Rows from block 3 of a small image super-resolution model, named by matrix and row number. Rows with one number belong to one channel. Each number is 500 + 40 x the weight over its row's rms, rounded and kept within 0 to 999. All counts start at 0. Numbers have three digits each.
After each channel's rows are labels from the 100 images, of 14976, where the channel reaches its highest value: "top examples" is what is common among them. Only what is clearly more common there than usual is listed. The data: telescope images of galaxies (Galaxy Zoo DECaLS). In brackets: how many of the 100, against the usual share in percent.
# convs0: first 3x3 conv (model.blocks.3.convs.0.weight, 96x96x3x3, each kernel summed), inputs 0-95
# convs1: second 3x3 conv (model.blocks.3.convs.1.weight, 96x96x3x3, transposed, each kernel summed), outputs 0-95

convs0.17:511523540522476513517396465464543569494481531481518555488477439546448409492539516531519478521521521470546511461412481519560516496520480490463515527454546428419490515411478543495531523554460482479469479483463536524475431492468486555556520512512515441491513491457486571456525547459444413462
convs1.17:450478441490529459501564522475439467447465496478483452379449556430534500488477431499510550480422521536463521537480481461481439505433509596504504449559496510547514465526524462526459436518555535514532471509498537500519499508563503434387529518497498511494528463479512448513499464525514541540
top examples: shape: featured or disk (62 vs 30.4)

convs0.15:551524512487549528505483495503554505441380498554504519444499602487478428494498486543547505525468512552497512501535533537506518445509531524511507482479541520520495547503475478498488467554498456513540531517470465472522428465432544467527537478479500530372486507506569459430545470508388557540
convs1.15:441485541510479547523479459581498437533522505490453571543529454496481458478563459476558447489502544502428465475471466465460500513525498446502531529411469465576484558421526530475485492472502513373466492475534504481563488464490479517454504497479482475578485495527478544505473573433508493575
top examples: edge-on disk: no (52 vs 24.7); spiral arms: yes (46 vs 18.8)

convs0.29:511507521520498469508494522533492526524499470444454547490440484478308496515538556519494500553536516478544378492474467548542499490530472478462424502445524516519480501502420478510522540527451492504430483478487512530519438542493489522543524513504475485493371485461514454490508520501491536519
convs1.29:506418458529443476497577482493494454449506515499465473459518548500553513449475505498470493464493500645462493504475469425476513544471514543531498510566515525517478466557472535547511426475491494517553545524524483470488399526557504512437465504467525512503407577485523476450466417526508524507
top examples: edge-on disk: no (54 vs 24.7); spiral arms: yes (45 vs 18.8)

convs0.72:585476513499550490418494508503520366484487509551479525493496551498525485487503436507511515531484446435531499491499558555565544477505541501435475513529501554523518537523427442441378515552473444530479507471447463497429518498510473500502521429439476455465509423503532483470507489501469530508
convs1.72:447473593492508451444496525524524559511476517491517499407520452484502541466583545506521551501605507501491519540463479478552485485528485488500503540526483491451520570497529524590572478409510524513502544547547513467470509512551483507399517526518509535602536527480468487538545576488506487505
top examples: edge-on disk: no (50 vs 24.7); spiral arms: yes (45 vs 18.8)

convs0.93:508421491509505531465480470527571438516433533547499507463475520469503404468472457559507484545471527497510496500416480514528508459504503539492468505407497536466467499451433458496444501533490482567451496496468477522512426505419528473456529447489477506496479532496532468399528522430382515532
convs1.93:444505511531509546483426488525472519506425440443491555513488471597512465552497524504502581497534547465465483521491524458473478506521538492454491445538500521449589558562496531579580502511449536468500526543510419536521561496551533541531509511462553521560486469465474562481566533470468493548
top examples: shape: featured or disk (62 vs 30.4); edge-on disk: no (50 vs 24.7); spiral arms: yes (41 vs 18.8)

convs0.1:567492587489566496469407535467542517530448515489511574460525579485502448474490503510544418554495506530534508418517504515517489512497601524451537480468502542488470553438495494495473561563481442554516541482485471484523468456414509469568550479512503483459515522472562448498508487485432518510
convs1.1:409504547498561525537510472551486491494475495497497527483492454453488506513587511487583489584503510487471489553428490490500459471566466494512533493434459476503578558503519497511455447475513584460494490494493553523503456522493496483364499505501495497583524489561429550521580535472515496552
top examples: edge-on disk: no (55 vs 24.7); spiral arms: yes (47 vs 18.8); bulge size: small (29 vs 7.2)

convs0.68:529472497481566486449474501483541405539342502531497499457508545458485457504497505498547495505439517501490510508512531552547555460493548524467533468509490544494466540478388473466443483559500436509488525499415450485546495465415533504517525493482478509447497494455594479465496510528466528529
convs1.68:433449523439500462498517467531461433492506487473506528430478491482514483485573465508538499512541509517482505543509505485536485489509483508503491538498420501470569558553500495459518472464541501401478530572564454476525469521550519522344474494511493526595499520524439520504569564433513535526
top examples: edge-on disk: no (51 vs 24.7); spiral arms: yes (42 vs 18.8); bar: no (30 vs 12.9)

convs0.82:508524487468516542493466470495483488550489425534460449483556522481550530482534500490514429517498485462513576438494518503494467441545540523506489494455507441456572471465515474439555539502556542530448412495500429496577574469534572541466506423467539553524556486564525544489518484474473418520
convs1.82:416507483483480464437502489510535508481489542504514488543476474464464511457458414543450440493495494525496595483462465491473538399499499519491430549421494512526415482436456522493525498467473478515548491507515503474576436493425445457481509531536482499488434545516442422509447492443534551464
top examples: edge-on disk: yes (27 vs 5.2)

convs0.45:528593509524511493517486501439521441521439493463488502516514452488445500564498563491479421506421468498534383481524588587529597498466441486514453480487516494524550496542457486483482514586552479460519491491494506519486543505425496514472484505505483519459399493524467497453503475564531503512
convs1.45:506451481483436492522544571553508438531420500445441478518569593457502388515528523464523444452417494569544542506480513467585539502491460540466419516523482472503474474523500520501495457465467491452516530585478530463453480486540495483496456463516500497486472535482534509521519489581468518535
top examples: shape: featured or disk (60 vs 30.4)

convs0.16:531486494455479396465463473462476459520482495443527479490498503465438495477469539518517488514476487419571408436485505479531476431446445472471403542408510507522494472489466451476504466514494475499493493508420499477491489467460463432498525541505420509467368462529515490440473498496498515482
convs1.16:578489491517510463470552535484520512471500497484513477435488554518530469522508528509443495492513550641556557555485490580486557519483535466551536503559548545521525442576524569512572494503570474522459512493557564495520535506506505513448453460525515515507563556436521451563538487501509519531
top examples: shape: featured or disk (61 vs 30.4); edge-on disk: yes (28 vs 5.2)

convs0.84:568531542504555502535460515484574513496450515526521536454444597486457420525516484529576441535523508544518525448537493531531548498531565531424473521517573510546507573523485461489430548564499433534515509482494521486512460450445506473535546477455490488428504527484524438528504460529441550525
convs1.84:428484536521519506531482489532500469507512499503511531525542441487495452489563516530548464555558513495431480533464510541443443513546447481546502462429495478509545589483529508504411511490508557401500527533481602541486474501453506512407532494488492548568505457526452556503544559476490493578
top examples: edge-on disk: no (54 vs 24.7); spiral arms: yes (48 vs 18.8)

convs0.77:470523484423460469512468481501476467559382572515485515508485391459505504470477510544494469494407532445523479484460465532458524449490444515476498506461502521510462458456476457482435486517587508527446469449421437451508539439493495529457467523505478488484481467574523525422517493468452487466
convs1.77:558443450431551467457473474538449461465457445501507495493527514416499493536489447458449596464490540527541474479552516525544472495430456493498479455522512492452480458617497450463599480493431472461446516559537463515520481519567506487471512486466465464516513511511511473470513519479428565491
top examples: shape: featured or disk (60 vs 30.4)

convs0.67:491431493419574478472476543518505505563472504498495491484503555463530449436497503504570430527502511522478502449537505530495515491537590505466519509491518551531414521509487465356445555544479452559531482474498457426523490401470500462521527431473488475475504535499548445487531479496479524495
convs1.67:470475540502528535535512447558472454517534504502467529486504384482493548508551522466515510542532498522478503524447488464464465498547463457514523488457439413455539589488509502493503434471494560441498467513497567525498458558474504549370451508473493488556498492591416525509497546521516482540
top examples: edge-on disk: no (57 vs 24.7); spiral arms: yes (50 vs 18.8); bulge size: small (28 vs 7.2)

convs0.38:474395469483488461497494452459464422444489524463569464471460501473487533462459518535524534457440497463528505454439434445530403501502524433471498527519488480491506485493445477517477459508490519497505526486351472489499500522504504462516480542493455538504456455456486492377517496478480455445
convs1.38:535588479444487469489489548471586518486506541536523467479456492518493480501500509460465528488537547479546538510608552555515546500493520530529537510461527491514494487590449529450454567496494462427432439529558554452513500433503507557504466502537501484437599534469582462530495508484482533526
top examples: edge-on disk: yes (27 vs 5.2)

convs0.26:558479536490557448499493511493543414510371471481494502442513581490495453521508526503582518529472504537499462495530513544567509493499589531469521497534500539509463529486397475497468514570460479527527553480463496493477461495437470473495534502515418489433468496478577416485502492543472546540
convs1.26:422477538528511520527485476598523510529503506537514552481506524497493539450581512519580446538570492476511510548513505489480531480530461452512519508495481484524542609496526486518513469481522593472508492541546462528495484491516493558368512501511485525608514526554488505521565592494494476559
top examples: edge-on disk: no (51 vs 24.7); spiral arms: yes (44 vs 18.8)