{
  "arch": "edsr",
  "model": "image super-resolution model",
  "dataset": "telescope images of galaxies (Galaxy Zoo DECaLS)",
  "train_examples": 44167,
  "image_size": 32,
  "crop_scale_min": 0.7,
  "horizontal_flip": true,
  "translate": 0.06,
  "color_jitter": 0.2,
  "task": "super_resolution",
  "loss": "charbonnier",
  "scale": 4,
  "norm": "batchnorm",
  "activation": "gelu",
  "depths": [16],
  "kernel_size": 3,
  "stem": "single",
  "widths": [96],
  "init": "trunc_normal_002",
  "residual_init": "none",
  "optimizer": "adamw",
  "lr": 0.0025,
  "beta1": 0.9,
  "beta2": 0.99,
  "eps": 1e-08,
  "grad_clip": 5.0,
  "steps": 4400,
  "batch_size": 64,
  "epochs": 6.4,
  "lr_schedule": "cosine",
  "final_lr_fraction": 0.05,
  "warmup_steps": 220,
  "weight_decay": 0.3
}
Rows from block 2 of a small image super-resolution model, named by matrix and row number. Rows with one number belong to one channel. Each number is 500 + 50 x the weight over its row's rms, rounded and kept within 0 to 999. All counts start at 0. Numbers have three digits each. After the name is the row's rms in percent of the matrix's.
Before each channel's rows are labels from the 100 images, of 14976, where the channel reaches its highest value: "colour at peak" is the nearest of a few named colours to the mean colour under the peak; "strongest on" is what is common among them. Only what is clearly more common there than usual is listed. The data: telescope images of galaxies (Galaxy Zoo DECaLS). In brackets: how many of the 100.
# convs0: first 3x3 conv (model.blocks.2.convs.0.weight, 96x96x3x3, each kernel summed), inputs 0-95
# convs1: second 3x3 conv (model.blocks.2.convs.1.weight, 96x96x3x3, transposed, each kernel summed), outputs 0-95

colour at peak: grey (89)
strongest on: edge-on disk: yes (46)
convs0.6 110:525496584468440537526460534446448563594461508496452571560417506550380562485490483482442495446426530488533434490407512451546460536558405525462552523470523576502442517526430550518475545411411482543499541510436511438519436519456444499551521520553435471482368588477529472469497596461473494486
convs1.6 105:484451441582461454490507503582435376496462562456533423431485527475504426498436499513452491519474484612451448546456414459420534528443461536480593481546466496586498488544538451446478430514594519406478412498579555459532447562469570441464453488434518559489538431422471502520532471527528514484

colour at peak: grey (83)
strongest on: shape: featured or disk (63); edge-on disk: yes (42)
convs0.25 084:452396469478483470461505527558438524567584475480526559583449467609554485555477452470541473418589569599461493448578561524526550493534495551471485561495466555530551494463586568488460559491477581547449518483504516469489522572591473506471457435387594448549539509515462559561484529487558485556
convs1.25 090:513504523516437489516480476406489467506638459437505454478503518421504488537491500539523502499439379419478616505539446487468528444497506537524383422452521502553487566531529450533411474520516455471561509599457516416433552427430492554491508506538484583399416507487601507493531490501419483517

colour at peak: brown (86)
strongest on: shape: featured or disk (61); edge-on disk: no (57); spiral arms: yes (45)
convs0.30 103:494572551468450512600421534412448563572403593476432502536457405516376485514497479466473433477390563470508447485491514449508483480477386463452454551448450540405499476549542489514472488512511488484441463508387519476574458357432492518479523531523468512447433494492490512511492502507464483486
convs1.30 114:426453379525531504454526506615522424451467503524514529387487565394612449533454528505502566542490567572469502525446463534389469557494538459522529428514504556594413515494559536481444425473512442500488481507541551500584474553474477479435487476445490471532552539441471442498549440519545552561

colour at peak: grey (61)
strongest on: edge-on disk: yes (33)
convs0.85 071:514389493536495504528494519500525456512494428586559526555539493475474528428472460403551559550537482506322517534504524510519528501456468587508492424551532487482525519462458559364567454551451545502458357530508550532480479496583509427598522532497535441450488547498486430459489487503505478588
convs1.85 104:547431549461549487548450452525479485463549560427487482414518508507469479476450546488505555534444455505501504352473403433563432477532515560505536520491421544469583483407550464530441520463562530519495523527464558376521463451396508427421538505489551510492488463401551392565468494546488526449

colour at peak: grey (72)
strongest on: edge-on disk: yes (34)
convs0.87 087:504410525507560512516493462539436508508454437474564498470517534506444490482542530516506524500431561532464488524449479516548500372499571431512470445572501358472520591482500460539553554507527541498572552544484397534592511422504566583428529543491594617464466504563495532376509515539541472470
convs1.87 093:478519487459423516508504505527481428494486487532472450450511507466527515499465562525448479466465497479477468562368551485536585449451470512527495521392434547504512422547517547513531415426415522467480521469571496426731416491474475446469471490508502405554446490439483457563454501449537497516

colour at peak: grey (78)
strongest on: edge-on disk: yes (33); roundness: cigar-shaped (25)
convs0.74 101:522572478501497502479535458526570423507559545571516562528504489568525530516506521500501504578529375400478516527556556490551545514523523528449446504508453478526517409496497498458510492526503544587426439403493494496423537533505452433456518356384493378540552378566491531515528493485576518455
convs1.74 082:466434526465539459507488549454471536538658459485496473540507534458460523495575418516542446503438368396471586400550469464489532475471531544531393481485481511534510532516491493516440410509458491499574523580499502429401488441518542476558460537547501584473414429520573501495503545513433547455

colour at peak: black (88)
strongest on: shape: featured or disk (70); edge-on disk: no (50); spiral arms: yes (44)
convs0.22 096:514395512483479486517445525469534500498302477497444497462437459494422471539448466506510469421384527454509415498457474483447539484526480548500512550456414569444499482457465500435374494470505463510486555464388461457524483564452450483491501491532430465444388498443510500476480536505396520462
convs1.22 082:447492443518591472478362472535518446481383540485536514455525559556488473517497459502531616528527520574541463517549472589517505567512464506518432456530438548498515510605468568505602498507557500604459429557467490561489451589555555470489500532457465504612472559468471510475598459513487524567

colour at peak: grey (52)
strongest on: edge-on disk: yes (35)
convs0.90 103:460505541540472505517360507489455477553433574454497513541502512558449561488471511490441460468387523525580481510368527533472505448479497509547491614475503540472567590490503464518535540458600479505532544512467461552582492454411526602481521566503562584467414492444596569464458544460467517509
convs1.90 103:390476443502428452516527464508507431489470524503516505389494528473513452521423532505420558499518538545471521637426534509470529481472454440565504466454433484497513365545513535461537402471466445527467506560575459480650433543536488449474513489538472486573527476498430426558543501466542591519

colour at peak: grey (61); pink (25)
strongest on: shape: featured or disk (60); edge-on disk: yes (46)
convs0.0 097:579505544525497509529489469558478509542530577486477518565476516436526585536509505424513512579493522474520418516516458543546522532455547536505543520489506387499506489525431541479495573519338532569506500495536517498402546534476334511499493508514429389448453585570446483468388446509526510567
convs1.0 098:391552459442458423466499511492391558468572513472529489397508512466520483410487538547442517426474469521479467508444445493488449517457475442459579490519445531478511515532580481426464472512634557511490529530553563415471470473443639467430424466506583555493488448442419531559512474481443498494

colour at peak: black (77)
strongest on: shape: featured or disk (66)
convs0.83 080:479423503543549477475536502565394486508491316535544450472434470520509516502583585530557558524538476554493471516467433526499557463563589428504481495580458416442488541485514551485503580545468491505559537496481482595454529320528510564516487543484576485515471502553523543518498506486434484474
convs1.83 088:563553513470483383516565529376452422484441443444468489388447547448499497442462548465466504479471478477576522582501538496520489416471533403499512526456444520480543424564447512509497398426519520474490524537533394463565481500498501404415457480548397518433551475496474411546495525498501545491

colour at peak: black (73)
strongest on: shape: featured or disk (60); spiral arms: yes (39)
convs0.8 108:520493537438442501358433501415504434509499568457559518445466447517463504500461546493447424470479410339548443477464500453555494494387484476429444470429462491470484490482478513579455516463440526493462462448478520443364469520473396451480515494482540431487467457494446436507445493445518502453
convs1.8 095:498451508521466436527602472530459434403602475472436395503503542466564479508535496489484558513440414434460504518598496559461472582390489418555516479598519468569540500550503464499525484543451452404511455528537540430438528568604500461451494497511490527509559443533521558455579449562503477465